From a checkpoint of a small image classifier: widths [64, 128, 256], 22083 training examples.
Rows from block 5 of a small image classifier, named by matrix and row number. Each number is 200 + 30 x the weight over its row's rms, rounded and kept within 0 to 999. All counts start at 0.
After each channel's rows are labels from the 100 images, of 14848, where the channel reaches its highest value: "top examples" is what is common among them. Only what is clearly more common there than usual is listed. The data: telescope images of galaxies (Galaxy Zoo DECaLS). In brackets: how many of the 100.
# conv: 3x3 conv (model.blocks.5.conv.weight, 128x128x3x3, each kernel summed), inputs 0-127

conv.112,179,203,198,180,221,196,147,151,160,174,227,184,163,153,175,192,203,173,178,250,178,190,220,221,189,161,233,100,185,233,268,208,164,190,264,175,183,164,222,222,161,188,210,198,145,163,189,190,191,246,204,207,168,202,143,170,182,184,250,171,204,203,201,235,248,225,226,198,201,159,186,202,206,225,164,189,224,198,214,218,184,193,223,222,230,219,253,174,247,224,231,210,196,200,235,159,258,232,246,197,271,173,179,218,223,171,236,189,249,216,222,210,201,194,181,176,207,189,225,194,243,215,214,226,143,176,181,216
top examples: shape: featured or disk (63)

conv.62,179,179,204,171,234,178,246,227,271,216,203,194,217,200,200,145,213,199,188,222,198,139,153,211,204,186,180,194,224,235,201,165,181,214,236,205,254,198,199,203,187,187,198,213,235,181,206,205,170,203,168,238,230,193,228,162,199,189,259,232,178,234,226,206,149,191,225,192,214,170,186,174,151,260,221,176,236,221,167,191,150,149,251,186,180,147,221,129,220,150,217,199,201,201,149,218,189,192,225,165,197,140,245,180,176,185,235,178,179,177,156,191,132,211,245,238,155,234,173,219,213,177,152,197,213,211,157,213
top examples: shape: featured or disk (68); edge-on disk: yes (34)

conv.106,249,239,175,201,197,292,170,155,188,209,204,175,183,233,151,195,169,220,194,201,217,153,213,216,220,208,215,172,256,221,211,156,162,207,185,180,196,211,193,243,242,217,177,212,250,190,161,136,184,203,194,204,89,218,144,206,191,208,217,224,197,217,218,189,172,206,177,187,185,166,235,202,195,158,210,205,198,182,250,174,209,210,208,205,198,243,198,225,185,221,207,218,169,201,228,154,174,224,271,207,158,228,176,188,195,208,133,207,216,161,144,210,229,189,174,181,225,203,218,239,263,182,244,186,219,177,202,154
top examples: shape: featured or disk (65); edge-on disk: yes (53); roundness: cigar-shaped (27)

conv.119,198,244,196,190,199,263,154,218,196,126,199,141,154,203,264,195,193,165,210,196,214,225,237,196,173,229,219,266,183,220,208,225,179,220,208,159,191,171,217,180,167,165,216,183,138,188,223,146,207,161,163,186,208,231,214,157,144,177,190,229,226,180,226,172,215,244,220,173,132,179,230,216,145,204,212,186,224,160,156,210,177,226,149,212,199,183,218,238,208,201,195,192,158,214,232,240,208,197,246,178,186,205,177,177,192,165,219,243,203,168,198,219,219,254,202,256,239,236,225,245,231,198,160,213,181,227,206,189
top examples: shape: featured or disk (66); edge-on disk: yes (43)

conv.10,151,213,167,241,222,165,180,254,196,200,181,229,179,230,212,173,223,214,133,173,197,173,226,196,194,168,175,220,176,185,183,175,182,203,202,229,240,220,234,205,207,181,207,154,187,168,239,215,144,233,260,224,211,163,223,211,128,153,214,138,202,245,194,249,252,209,218,180,199,233,264,160,178,187,193,167,217,219,181,193,191,158,191,221,181,188,195,203,204,200,171,194,145,196,176,185,202,205,170,174,166,149,118,212,199,204,178,191,216,159,187,237,195,183,271,186,207,215,136,240,221,215,241,164,226,214,194,176
top examples: edge-on disk: yes (41); roundness: cigar-shaped (29)

conv.86,176,180,186,184,176,166,188,195,202,203,166,166,165,174,172,203,194,198,197,209,176,209,194,159,199,224,213,182,219,230,219,176,218,205,168,187,190,190,186,179,189,153,160,241,172,148,175,279,130,196,172,199,151,230,177,184,149,218,206,187,227,179,260,221,184,170,171,249,198,245,184,198,193,196,260,151,227,211,210,193,159,212,243,221,175,167,197,214,226,217,197,205,222,218,229,185,213,150,181,211,139,161,206,218,146,173,228,202,226,244,205,202,160,186,252,219,193,182,277,169,191,147,131,166,243,191,182,254
top examples: shape: featured or disk (70); edge-on disk: yes (26)

conv.123,236,163,212,244,206,185,161,189,229,216,220,190,246,182,200,199,230,186,247,206,193,163,235,165,184,190,156,175,221,209,209,215,151,206,252,142,175,198,179,175,193,153,224,228,171,209,173,190,201,170,194,162,246,190,154,184,189,217,187,180,228,157,108,186,197,162,189,213,219,241,187,186,230,152,210,253,219,203,213,200,182,213,182,220,183,196,147,169,244,236,224,157,143,194,226,247,234,222,244,190,175,197,184,224,198,212,252,206,199,172,225,225,214,268,161,170,155,124,199,187,219,169,179,165,217,238,170,219
top examples: shape: featured or disk (66); edge-on disk: no (52); spiral arms: yes (41)

conv.122,209,180,216,324,210,201,182,219,178,213,225,237,170,162,169,193,235,178,186,223,220,129,191,199,181,177,226,236,265,218,159,167,157,217,241,185,195,175,177,201,214,215,256,252,210,190,162,204,214,243,179,223,229,133,215,185,179,172,128,220,199,160,223,213,171,181,245,152,210,185,182,211,258,163,203,191,191,156,217,227,230,215,154,182,181,207,188,155,218,202,171,213,232,180,169,213,233,211,235,185,177,195,226,171,196,226,207,220,214,212,166,165,219,221,182,192,183,199,165,201,208,227,149,205,203,193,169,144
top examples: shape: featured or disk (61); edge-on disk: no (52); spiral arms: yes (41)

conv.73,189,211,213,209,184,164,209,154,143,288,204,153,238,195,189,202,178,236,194,235,201,210,223,159,204,256,148,198,198,184,174,239,176,208,189,165,192,204,178,161,203,191,197,184,150,211,235,197,182,211,182,225,218,200,209,233,182,182,215,218,165,168,267,227,181,194,210,175,223,236,188,231,193,201,198,206,166,218,123,240,163,203,167,223,160,173,170,155,252,194,173,154,209,175,158,214,195,177,133,165,185,216,276,183,142,222,174,193,231,179,196,138,196,182,197,180,230,175,235,239,188,240,213,189,159,185,215,237
top examples: shape: featured or disk (71); edge-on disk: no (60); bulge size: small (31)

conv.55,180,216,174,185,171,175,240,197,266,253,209,256,159,235,263,299,215,190,196,215,244,209,177,198,178,183,203,211,167,195,196,191,183,223,223,187,148,195,196,202,182,211,225,208,209,212,171,198,206,237,213,140,194,154,200,209,207,178,212,159,187,199,209,198,166,194,264,156,227,175,210,195,264,209,168,248,247,219,182,251,152,166,186,176,148,194,185,198,108,162,229,177,187,184,219,225,198,206,209,174,223,219,216,192,202,151,214,223,236,164,226,157,192,197,163,218,200,183,218,208,247,183,204,167,156,188,217,161
top examples: edge-on disk: yes (26)

conv.114,182,182,239,232,180,206,204,217,190,169,235,192,223,181,179,190,177,236,177,193,211,239,170,231,291,237,257,176,205,161,223,194,201,268,221,212,182,186,219,206,228,158,213,182,219,150,184,191,128,241,216,220,179,191,173,158,175,170,182,228,195,195,208,220,258,188,208,174,289,179,264,215,201,192,192,128,166,274,152,198,167,147,179,192,214,183,174,195,181,212,173,196,219,144,174,227,180,204,213,173,203,190,205,207,185,216,213,216,168,176,216,258,192,169,214,237,201,171,190,185,209,218,207,144,198,168,174,216
top examples: shape: featured or disk (60); edge-on disk: yes (26)

conv.0,201,200,258,208,162,219,184,140,139,231,202,193,178,234,219,226,186,260,149,210,253,206,220,219,159,246,206,221,231,188,199,229,184,224,218,256,228,206,164,197,208,175,186,151,238,214,201,186,190,202,248,241,225,225,154,248,227,202,214,215,178,153,215,242,199,215,221,218,194,216,218,209,216,201,217,195,194,211,242,174,227,217,159,240,146,172,205,207,197,181,185,189,164,244,227,247,207,191,212,146,208,199,237,215,138,179,212,251,185,170,195,250,158,137,237,222,236,185,173,215,213,167,211,140,158,190,253,213
top examples: shape: featured or disk (77); edge-on disk: yes (36)

conv.15,224,193,143,164,246,190,232,199,171,231,229,177,179,222,199,183,165,186,193,232,210,149,236,233,221,259,186,212,180,237,220,162,212,193,155,228,218,172,171,206,220,211,179,169,194,136,204,234,222,248,213,218,205,219,176,166,176,210,241,152,248,224,226,195,201,184,205,167,230,165,155,200,217,181,236,214,165,173,233,206,212,173,235,152,232,238,164,165,212,186,197,265,177,222,167,214,165,206,148,134,140,120,185,184,171,181,219,185,159,203,197,244,161,210,267,213,218,169,195,190,210,193,223,212,210,226,195,183
top examples: shape: featured or disk (77); edge-on disk: yes (43)

conv.17,234,151,170,182,221,194,197,188,225,174,167,228,148,217,199,249,208,179,151,200,171,163,181,188,204,273,187,237,215,202,235,204,177,188,250,196,213,212,164,262,230,158,205,202,191,167,254,212,206,184,167,222,153,234,219,256,154,246,201,187,171,157,175,197,169,245,172,183,174,208,244,192,235,163,219,212,155,174,187,195,213,212,228,206,258,208,246,150,169,178,219,192,263,202,196,189,297,176,167,203,210,219,207,227,223,212,186,188,194,190,187,245,178,189,234,203,213,216,206,219,184,173,197,209,219,143,144,166
top examples: shape: featured or disk (61); edge-on disk: yes (56); roundness: cigar-shaped (36)

conv.102,219,221,183,208,185,174,192,187,232,205,203,193,195,194,188,216,211,139,151,239,151,146,178,170,202,191,188,218,225,205,149,189,144,213,205,215,245,243,170,168,214,234,206,141,186,176,188,199,220,179,163,248,233,193,182,178,164,177,204,191,214,157,201,209,183,257,188,189,184,183,219,146,160,215,179,219,226,97,200,191,241,197,232,169,241,187,179,186,184,272,205,220,128,180,224,223,214,251,232,190,165,190,216,165,229,167,235,242,166,194,221,202,261,232,229,211,194,187,160,231,223,180,168,198,204,189,239,159
top examples: shape: featured or disk (74); edge-on disk: no (64); spiral arms: yes (54)

conv.91,209,215,241,270,225,164,209,191,169,162,186,184,164,210,158,174,201,204,163,184,153,191,149,192,196,178,164,163,166,226,220,215,151,163,219,210,242,219,195,239,210,221,269,184,232,177,212,150,220,206,168,151,200,227,220,215,195,200,185,249,153,146,238,180,175,161,171,133,166,201,218,243,182,207,194,182,178,151,150,166,170,154,167,199,182,218,211,160,202,181,154,240,205,173,202,250,183,216,161,174,214,194,217,219,164,181,199,161,196,203,208,192,209,174,216,215,185,189,261,168,202,179,238,192,197,183,253,266
top examples: edge-on disk: yes (25)

conv.105,182,211,241,207,168,224,183,205,179,246,197,196,214,190,220,138,225,244,173,157,219,174,154,185,204,204,231,173,239,174,199,200,239,202,218,181,207,190,199,216,154,181,171,195,179,174,207,168,170,191,218,224,170,179,191,220,165,271,228,266,189,129,184,220,228,204,193,180,163,185,195,183,165,205,202,198,186,227,207,197,203,176,197,186,216,155,163,159,206,197,218,237,172,186,180,233,239,142,144,243,200,203,169,224,191,213,169,148,208,227,204,207,190,207,191,288,206,139,175,246,191,236,163,171,290,137,215,197
top examples: shape: featured or disk (72); edge-on disk: no (57); spiral arms: yes (47)

conv.23,155,182,198,141,202,227,168,221,192,222,203,206,196,218,231,210,187,226,204,198,214,175,229,186,227,225,168,203,193,135,136,186,188,225,219,197,152,211,200,221,174,178,254,196,190,260,228,198,193,168,199,198,171,173,212,210,162,170,209,169,186,191,175,230,153,194,119,206,172,186,205,214,235,215,146,167,186,192,165,188,174,237,180,213,232,212,195,164,161,141,214,230,201,230,199,184,223,230,199,180,207,183,134,182,197,198,218,184,186,148,172,255,186,279,256,236,168,178,267,170,142,186,190,208,189,268,176,215
top examples: shape: featured or disk (76); edge-on disk: yes (60)

conv.45,208,201,170,190,214,176,203,180,205,204,268,211,229,193,195,215,220,245,219,140,197,254,210,196,212,260,166,154,207,182,167,189,203,227,189,162,206,262,209,208,186,163,180,203,266,176,220,180,154,188,214,191,158,137,228,194,204,171,176,223,174,218,207,167,200,202,190,195,267,183,181,220,223,220,228,191,189,190,192,174,193,254,189,157,179,126,246,227,214,227,195,243,214,194,169,215,213,253,226,205,170,153,174,141,182,124,213,234,209,175,143,191,175,194,215,210,219,150,183,184,191,189,210,151,135,228,210,231
top examples: shape: featured or disk (67); edge-on disk: no (51); spiral arms: yes (43)

conv.31,195,210,201,274,233,226,196,218,242,244,180,257,247,224,213,244,234,181,210,183,205,216,203,184,193,193,210,168,175,163,213,234,201,200,233,210,180,180,187,211,193,192,202,207,245,235,217,231,182,239,251,278,237,153,208,208,139,190,203,130,129,290,215,215,190,239,186,167,153,160,155,205,176,205,251,200,229,194,250,226,209,153,213,217,208,210,160,194,196,201,253,183,187,227,185,168,197,173,199,227,203,190,177,205,203,179,183,180,152,179,214,215,174,183,168,196,183,234,182,188,194,237,156,172,187,243,176,155
top examples: shape: featured or disk (72); edge-on disk: yes (34)

conv.57,246,151,183,203,196,188,164,198,176,105,197,164,153,193,200,189,224,196,212,210,181,206,219,210,272,208,179,200,232,213,174,192,194,194,233,165,204,200,198,235,208,166,187,152,232,194,208,175,197,231,283,206,211,155,201,211,180,190,223,152,226,228,177,185,183,238,250,137,215,173,208,161,262,212,206,177,213,178,175,213,179,221,264,204,187,224,200,168,248,183,221,187,159,194,165,215,200,195,174,144,223,190,239,177,179,192,175,110,183,195,169,167,140,194,221,188,216,203,195,215,235,169,231,211,161,184,148,235
top examples: edge-on disk: yes (50); roundness: cigar-shaped (33)

conv.81,191,177,191,138,153,245,175,161,223,234,183,197,206,211,128,153,198,205,255,215,176,216,205,180,160,239,193,229,201,199,184,247,208,170,116,210,168,264,195,178,173,232,190,254,188,237,208,226,192,192,217,175,195,202,173,201,192,213,172,186,198,203,160,199,166,175,165,169,152,192,177,204,189,230,199,169,231,183,213,167,132,202,206,173,212,233,171,126,193,151,195,229,252,227,177,218,242,183,257,194,203,236,227,223,190,211,218,219,179,167,220,211,219,200,177,195,198,154,200,233,264,171,197,158,176,140,213,219
top examples: shape: featured or disk (63); edge-on disk: no (55); spiral arms: yes (43)

conv.53,199,134,170,183,199,191,217,172,251,193,205,191,180,170,205,186,266,198,229,176,224,200,223,163,190,186,202,186,166,246,238,203,182,196,172,182,219,191,274,195,131,229,164,218,142,182,200,215,168,213,214,214,159,163,170,199,228,205,139,200,199,192,200,222,229,194,162,212,181,173,236,253,185,192,191,215,191,161,199,130,225,172,277,185,231,194,219,213,260,218,175,196,228,163,150,248,226,180,194,136,195,211,165,219,199,166,190,169,148,211,213,168,177,191,177,162,234,191,181,152,159,211,217,252,210,240,176,199
top examples: shape: featured or disk (62); edge-on disk: yes (49); roundness: cigar-shaped (25)

conv.63,201,189,184,199,230,221,159,199,260,193,211,201,183,194,198,208,179,176,191,198,223,203,250,174,178,183,202,192,177,243,157,194,145,151,226,163,179,201,230,183,217,225,135,183,256,199,198,192,214,135,157,184,168,210,193,229,224,157,222,178,134,208,173,244,199,198,146,177,221,197,187,197,223,218,149,227,203,187,190,262,156,155,199,142,203,178,196,200,181,188,175,223,164,214,220,170,143,193,148,181,230,203,190,221,273,150,217,210,126,207,185,154,227,261,227,219,170,219,172,159,194,214,199,156,200,170,191,183
top examples: shape: featured or disk (66); edge-on disk: yes (29)

conv.26,192,208,189,217,165,179,134,267,225,193,202,152,186,177,197,198,158,176,228,232,199,193,175,187,181,149,201,167,215,229,193,204,167,236,241,174,199,162,166,156,257,208,157,233,190,192,173,225,193,207,228,174,230,174,205,187,207,186,209,242,214,245,234,166,201,256,154,169,220,187,219,196,294,172,200,179,152,180,179,163,190,188,197,211,181,228,189,191,169,183,196,207,137,146,224,202,209,169,149,161,201,201,143,235,198,240,241,213,167,182,193,177,192,241,184,181,212,229,237,212,266,211,152,170,238,164,204,227
top examples: shape: featured or disk (66); edge-on disk: yes (37)

conv.76,194,217,252,172,225,215,210,213,189,179,201,200,235,265,191,183,207,185,176,193,222,154,148,158,207,204,216,185,185,208,178,178,253,218,198,172,193,226,198,195,208,262,247,182,224,149,228,144,157,168,193,195,165,209,179,215,219,159,155,221,168,203,198,168,183,183,166,181,197,147,198,271,157,251,227,237,184,177,172,143,228,211,168,169,250,210,263,187,209,219,203,165,220,144,196,155,148,197,225,162,193,203,189,204,241,210,221,179,229,165,168,216,229,124,199,191,231,172,218,196,210,205,254,194,198,192,251,225
top examples: shape: featured or disk (74); edge-on disk: yes (60)

conv.124,190,205,198,278,204,178,182,173,165,226,171,222,191,176,205,172,169,201,222,191,226,210,208,198,208,231,176,238,174,120,203,173,224,175,220,185,168,171,256,223,187,148,182,160,275,189,223,201,223,148,232,187,238,186,175,224,192,218,232,181,158,188,179,233,185,201,165,188,158,186,184,152,175,211,193,187,157,153,200,182,199,170,199,156,236,190,198,213,184,174,213,161,213,175,161,204,207,159,160,193,202,157,176,155,181,258,120,206,200,241,204,291,149,205,183,196,181,240,185,217,175,224,172,175,171,197,230,193
top examples: shape: featured or disk (81); edge-on disk: no (59); spiral arms: yes (54)

conv.104,258,187,225,235,199,172,183,246,183,187,185,183,194,208,194,199,241,144,184,252,187,169,192,212,177,257,197,185,271,225,140,204,190,181,205,196,175,197,189,194,239,180,239,236,182,165,150,179,228,173,169,205,217,216,187,160,165,219,160,174,172,193,218,165,213,262,239,157,169,225,203,235,189,159,250,188,196,142,197,228,222,242,152,156,181,175,186,178,185,208,229,221,197,205,248,234,254,162,201,175,249,139,215,238,229,215,187,233,210,215,231,242,209,228,161,188,208,224,169,275,226,179,196,183,203,206,205,202
top examples: shape: featured or disk (65); edge-on disk: yes (41); roundness: cigar-shaped (28)

conv.34,189,196,227,165,194,177,206,170,242,234,210,223,204,231,178,210,201,202,178,227,245,224,181,238,206,209,214,169,157,190,204,200,209,223,221,208,151,249,206,209,254,233,226,212,185,200,190,118,215,153,182,186,201,194,143,204,200,215,202,261,136,167,239,226,143,200,160,222,221,206,170,188,144,221,160,219,225,188,150,193,174,197,209,193,189,216,212,177,209,205,134,168,194,212,204,239,174,237,242,172,208,241,230,172,150,186,211,177,197,190,200,212,220,168,150,151,228,158,224,196,191,308,149,224,195,242,202,204
top examples: spiral arms: yes (39)

conv.74,146,231,208,141,178,193,225,201,141,216,202,202,164,156,201,136,190,228,150,215,190,152,211,189,192,191,221,175,199,180,228,182,167,223,222,177,187,215,182,265,197,180,232,173,238,176,213,224,175,182,186,205,243,244,132,168,202,223,212,160,222,203,178,159,183,222,260,157,173,217,206,155,229,217,175,163,206,163,174,192,201,206,164,224,245,180,230,166,209,226,191,213,194,186,157,147,203,257,240,172,182,208,173,188,156,268,261,210,197,200,195,198,227,257,219,176,202,173,260,205,202,168,156,178,189,205,239,192
top examples: shape: featured or disk (91); edge-on disk: no (79); spiral arms: yes (75)

conv.11,241,130,228,206,159,207,209,190,173,266,179,166,206,199,244,219,204,228,261,182,194,150,187,205,192,144,197,219,201,206,187,222,187,224,183,133,200,142,205,170,224,212,179,182,171,179,159,188,161,217,175,236,208,158,214,199,229,175,184,199,189,239,164,177,187,182,213,190,257,250,256,233,222,242,158,176,234,178,193,173,185,202,205,206,235,214,258,225,229,205,169,205,182,185,154,171,180,215,153,203,193,198,171,226,178,230,147,175,133,201,157,181,179,202,201,212,162,191,203,159,180,224,261,249,150,188,184,237
top examples: shape: featured or disk (65); edge-on disk: yes (32)

conv.44,201,219,202,244,181,288,202,213,213,181,225,179,171,215,186,214,221,185,169,181,213,184,215,269,227,253,216,222,233,195,210,156,170,183,136,204,212,164,186,187,182,143,165,223,207,159,192,172,197,182,185,197,262,272,185,197,165,185,178,181,209,238,168,150,231,220,204,182,161,198,180,194,206,197,215,207,213,260,217,162,183,175,180,209,226,180,167,242,220,191,171,233,188,222,216,170,211,194,238,132,142,194,186,220,178,200,204,160,204,225,214,183,199,131,219,152,190,163,184,175,216,193,214,211,170,113,257,188
top examples: shape: featured or disk (69); edge-on disk: no (50); spiral arms: yes (47)

conv.64,191,185,182,154,239,247,206,187,212,169,246,200,195,167,156,159,214,197,206,210,252,189,189,182,223,175,211,213,173,241,254,202,167,179,236,191,169,200,276,188,176,236,249,232,168,179,210,212,213,156,167,196,114,157,149,272,205,146,159,230,191,195,175,177,153,209,172,237,172,166,174,137,182,150,193,196,187,234,131,210,225,196,212,187,250,209,204,185,223,216,207,180,248,177,166,222,257,199,236,166,200,224,211,203,222,197,174,195,197,190,165,226,214,232,200,191,207,216,200,214,215,210,232,225,175,176,183,152
top examples: shape: featured or disk (74); edge-on disk: yes (49)

conv.60,161,236,207,269,184,163,174,201,218,212,178,154,200,178,219,214,179,180,215,201,252,175,178,250,216,240,172,164,225,185,158,200,157,242,206,270,153,162,205,212,226,205,195,180,201,192,238,212,177,222,248,204,269,186,171,217,180,199,216,207,148,215,165,225,194,213,200,241,193,175,243,179,164,215,171,161,161,181,187,202,179,166,202,148,203,260,195,200,186,180,171,256,139,169,159,224,179,218,211,216,203,264,205,177,178,186,210,195,122,215,206,260,181,187,222,224,198,203,200,177,192,213,187,149,191,192,148,149
top examples: shape: featured or disk (60); spiral arms: yes (42)

conv.111,266,154,204,225,208,219,157,203,222,193,165,170,139,251,192,251,238,175,196,184,166,165,202,229,235,229,175,165,244,182,150,205,147,213,173,199,182,206,222,199,201,176,189,236,146,195,199,236,189,201,198,210,217,180,230,216,199,190,236,196,208,156,173,249,220,200,156,123,204,111,206,184,180,210,176,169,233,144,196,249,166,169,188,170,251,204,184,205,200,211,236,212,219,200,156,156,189,195,171,185,218,209,188,234,215,183,153,182,159,192,189,194,213,211,289,211,162,200,213,227,197,193,171,213,249,169,188,181
top examples: edge-on disk: yes (45); roundness: cigar-shaped (40)