A small image classifier, trained from scratch.
Model: 2.41M parameters, 32-pixel images, arch vgg, norm batchnorm, activation gelu, depths [3, 6, 3], widths [64, 128, 256].
Training: soap at rate 0.0025, 12900 steps, batches of 256, held-out accuracy 88%.
Data: trained on telescope images of galaxies (Galaxy Zoo DECaLS), 22083 training examples.
Rows from block 3 of a small image classifier, named by matrix and row number. Each number is 128 + 24 x the weight over its row's rms, rounded and kept within 0 to 255. All counts start at 0. Numbers have three digits each.
After each channel's rows are labels from the 100 images, of 14848, where the channel reaches its highest value: "responds to" is what is common among them; "patch colour" is the nearest of a few named colours to the mean colour under the peak. Only what is clearly more common there than usual is listed. The data: telescope images of galaxies (Galaxy Zoo DECaLS).
# conv: 3x3 conv (model.blocks.3.conv.weight, 128x64x3x3, each kernel summed), inputs 0-63

conv.76:143131112166125132102147144136091127147149145106125095131106144128121137090107112080081085130122112138156126136119144105164203122112129109171148139099123155106161141144143151168132133088110135
responds to: edge-on disk: yes
patch colour: brown; grey

conv.10:100104140155133105148134109160094152105080124132129178137126150126135128108177099120152095059132126159163126096116167123105112125123145120137095124124135129110132139099124174122102085118103148
responds to: shape: featured or disk; edge-on disk: no; spiral arms: yes
patch colour: grey; brown

conv.28:107079165140130110155132118135165099166134153125136131115154120074108124084113136123122120140150133123090150149118119090208143149141108133114175152127124116130170131137148161131119113150108144
responds to: edge-on disk: yes
patch colour: grey

conv.48:115105067132110112144133117120080117140154134132070152160113151128141086115123152121108085153133161131190120110153131168134138129145106108132132138110114157133140149160083148129085143127124136
responds to: shape: featured or disk; edge-on disk: yes
patch colour: brown

conv.114:098150139154123135119145185158090115080113100087103125117150122102144144088122138122098135148095119120119112110130159104147113108118080069153157142138127133097140133109127103105142147149150169
responds to: shape: featured or disk; edge-on disk: no; spiral arms: yes
patch colour: grey; brown

conv.8:168120135144124106150128140085155134164095121123130127125121126132125149103110175137142143118129098150146137152113106100185105125093117110149101122163087147176081110117132091085161129137161132
responds to: shape: featured or disk; edge-on disk: no; spiral arms: yes
patch colour: brown

conv.90:160155096088172154130119120126156125140129133109103115119132162127130136062111148091132116112148106144171096134122157079114141122139096138153110101104096129103143128153143179136131149152141170
responds to: spiral arms: yes
patch colour: brown

conv.67:126103087121108161115118172116134100106109117118077104135144147103158159136096142121152119134090137130125132130109099126114174158135138132074099111087100178130140133145152124123122097081102141
responds to: shape: featured or disk; edge-on disk: yes
patch colour: brown; grey

conv.19:178111139142152086161138145140139170158104092141086121092117144125134136154134096099123117068115142132128156113130123126099152146156176118115097138077153145100121168148136137109123132132136103
responds to: shape: featured or disk; edge-on disk: no; spiral arms: yes
patch colour: brown

conv.99:086080125118140127149159155124113100122120105129144130131150126145179139099145139160150138129094112149092132105104136128086148098091096122122138168149125152141130076135082105128166133137174137
responds to: shape: featured or disk; edge-on disk: no; spiral arms: yes
patch colour: brown

conv.86:094087127112137147111084121103132091106120084166080128090079140159109092143117122128159127133121139086143146142117102151121098155125116101078111112143121107138126146174119114158111132141139113
responds to: shape: featured or disk; edge-on disk: yes
patch colour: grey

conv.77:137151149164131121131160072110147132125127120117127126181149159151117123155161107142149112088082143105107107095096067108124149130108115127146112106110144117137118173121148150140109123101079138
responds to: edge-on disk: yes; roundness: cigar-shaped
patch colour: grey

conv.50:182178118130140125119154105077141119152145121127127137109134137141127138129104117121114142138139122146153170137156092185145120096069130106130109151103145131122113177097125176089110142141122108
responds to: spiral arms: yes; bar: no
patch colour: brown; grey

conv.57:136135077124141162117109119129115103144162126114163092134088122146161143129134180128121137094137142128143112168129145109141163173126110102146184111152085092111149116089114099145149134109115111
responds to: edge-on disk: yes
patch colour: brown

conv.112:178138102168163097115131139111145127110104126150131124132128129144174109111143101105139153116120122147103101076140169126101148133144145122182116115087081091090153151122155143155148108113130117
responds to: edge-on disk: yes
patch colour: brown; grey

conv.9:174129116103134097150146134086137147133147129130149136130111134121126113115149098081099096136144100131130167095160148114121112110123142127157108117118074116147155149046108129139161085116123134
responds to: shape: featured or disk; edge-on disk: yes
patch colour: grey

conv.127:145114125090153154160115092091141103138136112157113103114119137127152122111132120125182179080122138137125133118045114149140150120111114120173129153165085144147120127122124165123141135146131124
responds to: shape: featured or disk; edge-on disk: no; spiral arms: yes
patch colour: brown; grey

conv.83:118082158120139097104118099118143125119133123072148168170149091101137063104098096114125105101112116149131127173145134147126105105148122134097159126138136117104115133087147155095119119115147111
responds to: edge-on disk: yes
patch colour: grey

conv.34:101111140096113131124154098149119152095133132161102117132127160132091158112184126119172158123164120119142114145144136115102151096107106120149131150094140120118146116112102101133088171120094065
responds to: shape: featured or disk; edge-on disk: no; spiral arms: yes
patch colour: brown

conv.116:141110137070160090131112127103123074149186127096095116115124127121088135139091124127165122090160143149094127145127144163160112171125093128124113098119111133126129083118120152138124111141137149
responds to: shape: featured or disk; edge-on disk: yes
patch colour: brown

conv.55:135128134152113072117099119135102155152095152137154091119140107136167098116081103106152112152170171134140113151162127130123147147113105105107132118145137140124109123129108144198127104139087099
responds to: shape: featured or disk; edge-on disk: yes
patch colour: brown

conv.39:098107155137174110115172153166146107126128180182128126137157093105086092117126101140123124136167136105121131128133124123112132113096147120119106144177113180151115153110141143152140118101113099
responds to: shape: featured or disk; edge-on disk: no; spiral arms: yes
patch colour: brown

conv.119:163121093148137105090128098132127136083129151100127133163117148126161144127138101126153064165136113134140135200126102110130109154127090096152166087138145104104129119120145102137134106142134122
responds to: shape: featured or disk; edge-on disk: yes
patch colour: brown; grey

conv.22:070118130118107125078108127110131137159121152117148164178163158132106104072164111122126109126103109156125147149117139096128113171140149106165084113141104145136147130106118110117123120095097123
responds to: shape: featured or disk; edge-on disk: no; spiral arms: yes
patch colour: grey

conv.80:120131105114114107129108102160140141095126090112117124179130126104112116134106156096119139158108139135132120124139108067161152164155136141164136112154114113114135106109145067173124159124070125
responds to: shape: featured or disk; edge-on disk: yes
patch colour: brown; grey

conv.122:109132098173136126135144108117097120143134090120126084122090153158135182115153121124106156144129106153101134155137133102105151191128119131131145123133161108112113173067126113108128115173113129
responds to: shape: featured or disk; edge-on disk: yes
patch colour: brown

conv.17:106108106156058147076121116150132133140114110102127104137113200071107118107134107128107142127106174116119119104105106092118153107135137133142126153104124092133116138145130134129102106108108098
responds to: edge-on disk: yes
patch colour: grey

conv.15:118095148098145084151114134161167130138113136153096121135084096140097132128094082117140122137165134139091099130117150154170119129145127162146109102134155100094163138115148099094139149115172135
responds to: edge-on disk: yes
patch colour: grey

conv.70:136105111114159133122149119121080137141153112084131128178146103114137147119138112133095137145153097103143056155114140102108157120140137120120166168122139112168157124109183131119119140145126172
responds to: edge-on disk: yes
patch colour: grey

conv.110:107120128120124142141119075095119134163185135094140133139098105113149138082108112115149126121120157123068112153164100108133141148129123133162158143148137112132174092137110080115154134151137161
responds to: edge-on disk: yes
patch colour: brown

conv.126:114143148134089122139100121140146170150147110159154080152150095123176107131114133138119122128085128139165106143100135145124147121153148128102147086140128123062120140141116158088150175142119098
responds to: edge-on disk: no; spiral arms: yes
patch colour: grey

conv.120:149114109109123131131107117117135089092149142130114121120107128137119127120094184159111087145135100150167141109132149163134160111113123099141181157109126110137095090155116105183075131112145113
responds to: shape: featured or disk; edge-on disk: yes
patch colour: brown

conv.87:121146098162145156159152107108106111093102069112124128134104152115161193115129169117138112133110155149150139137105098090124123151095120139166122133120106109145100140135159174143114101108124114
responds to: shape: featured or disk
patch colour: brown; grey

conv.14:143121160141181141076097101128132112066117118159133149133123163084105089133130160086143129126153140140113082098110098090155129116112138122139137116108099167149123122125122105119148131119110100
responds to: edge-on disk: no; spiral arms: yes; bulge size: small
patch colour: brown; grey

conv.63:120110126145102143122159144121121134148141169164093098103112169121147152139120097085160141132141171108136111115106090126143148151106142100179131073126106164121127161138137148169150111154148107
responds to: shape: featured or disk; bar: no
patch colour: brown; grey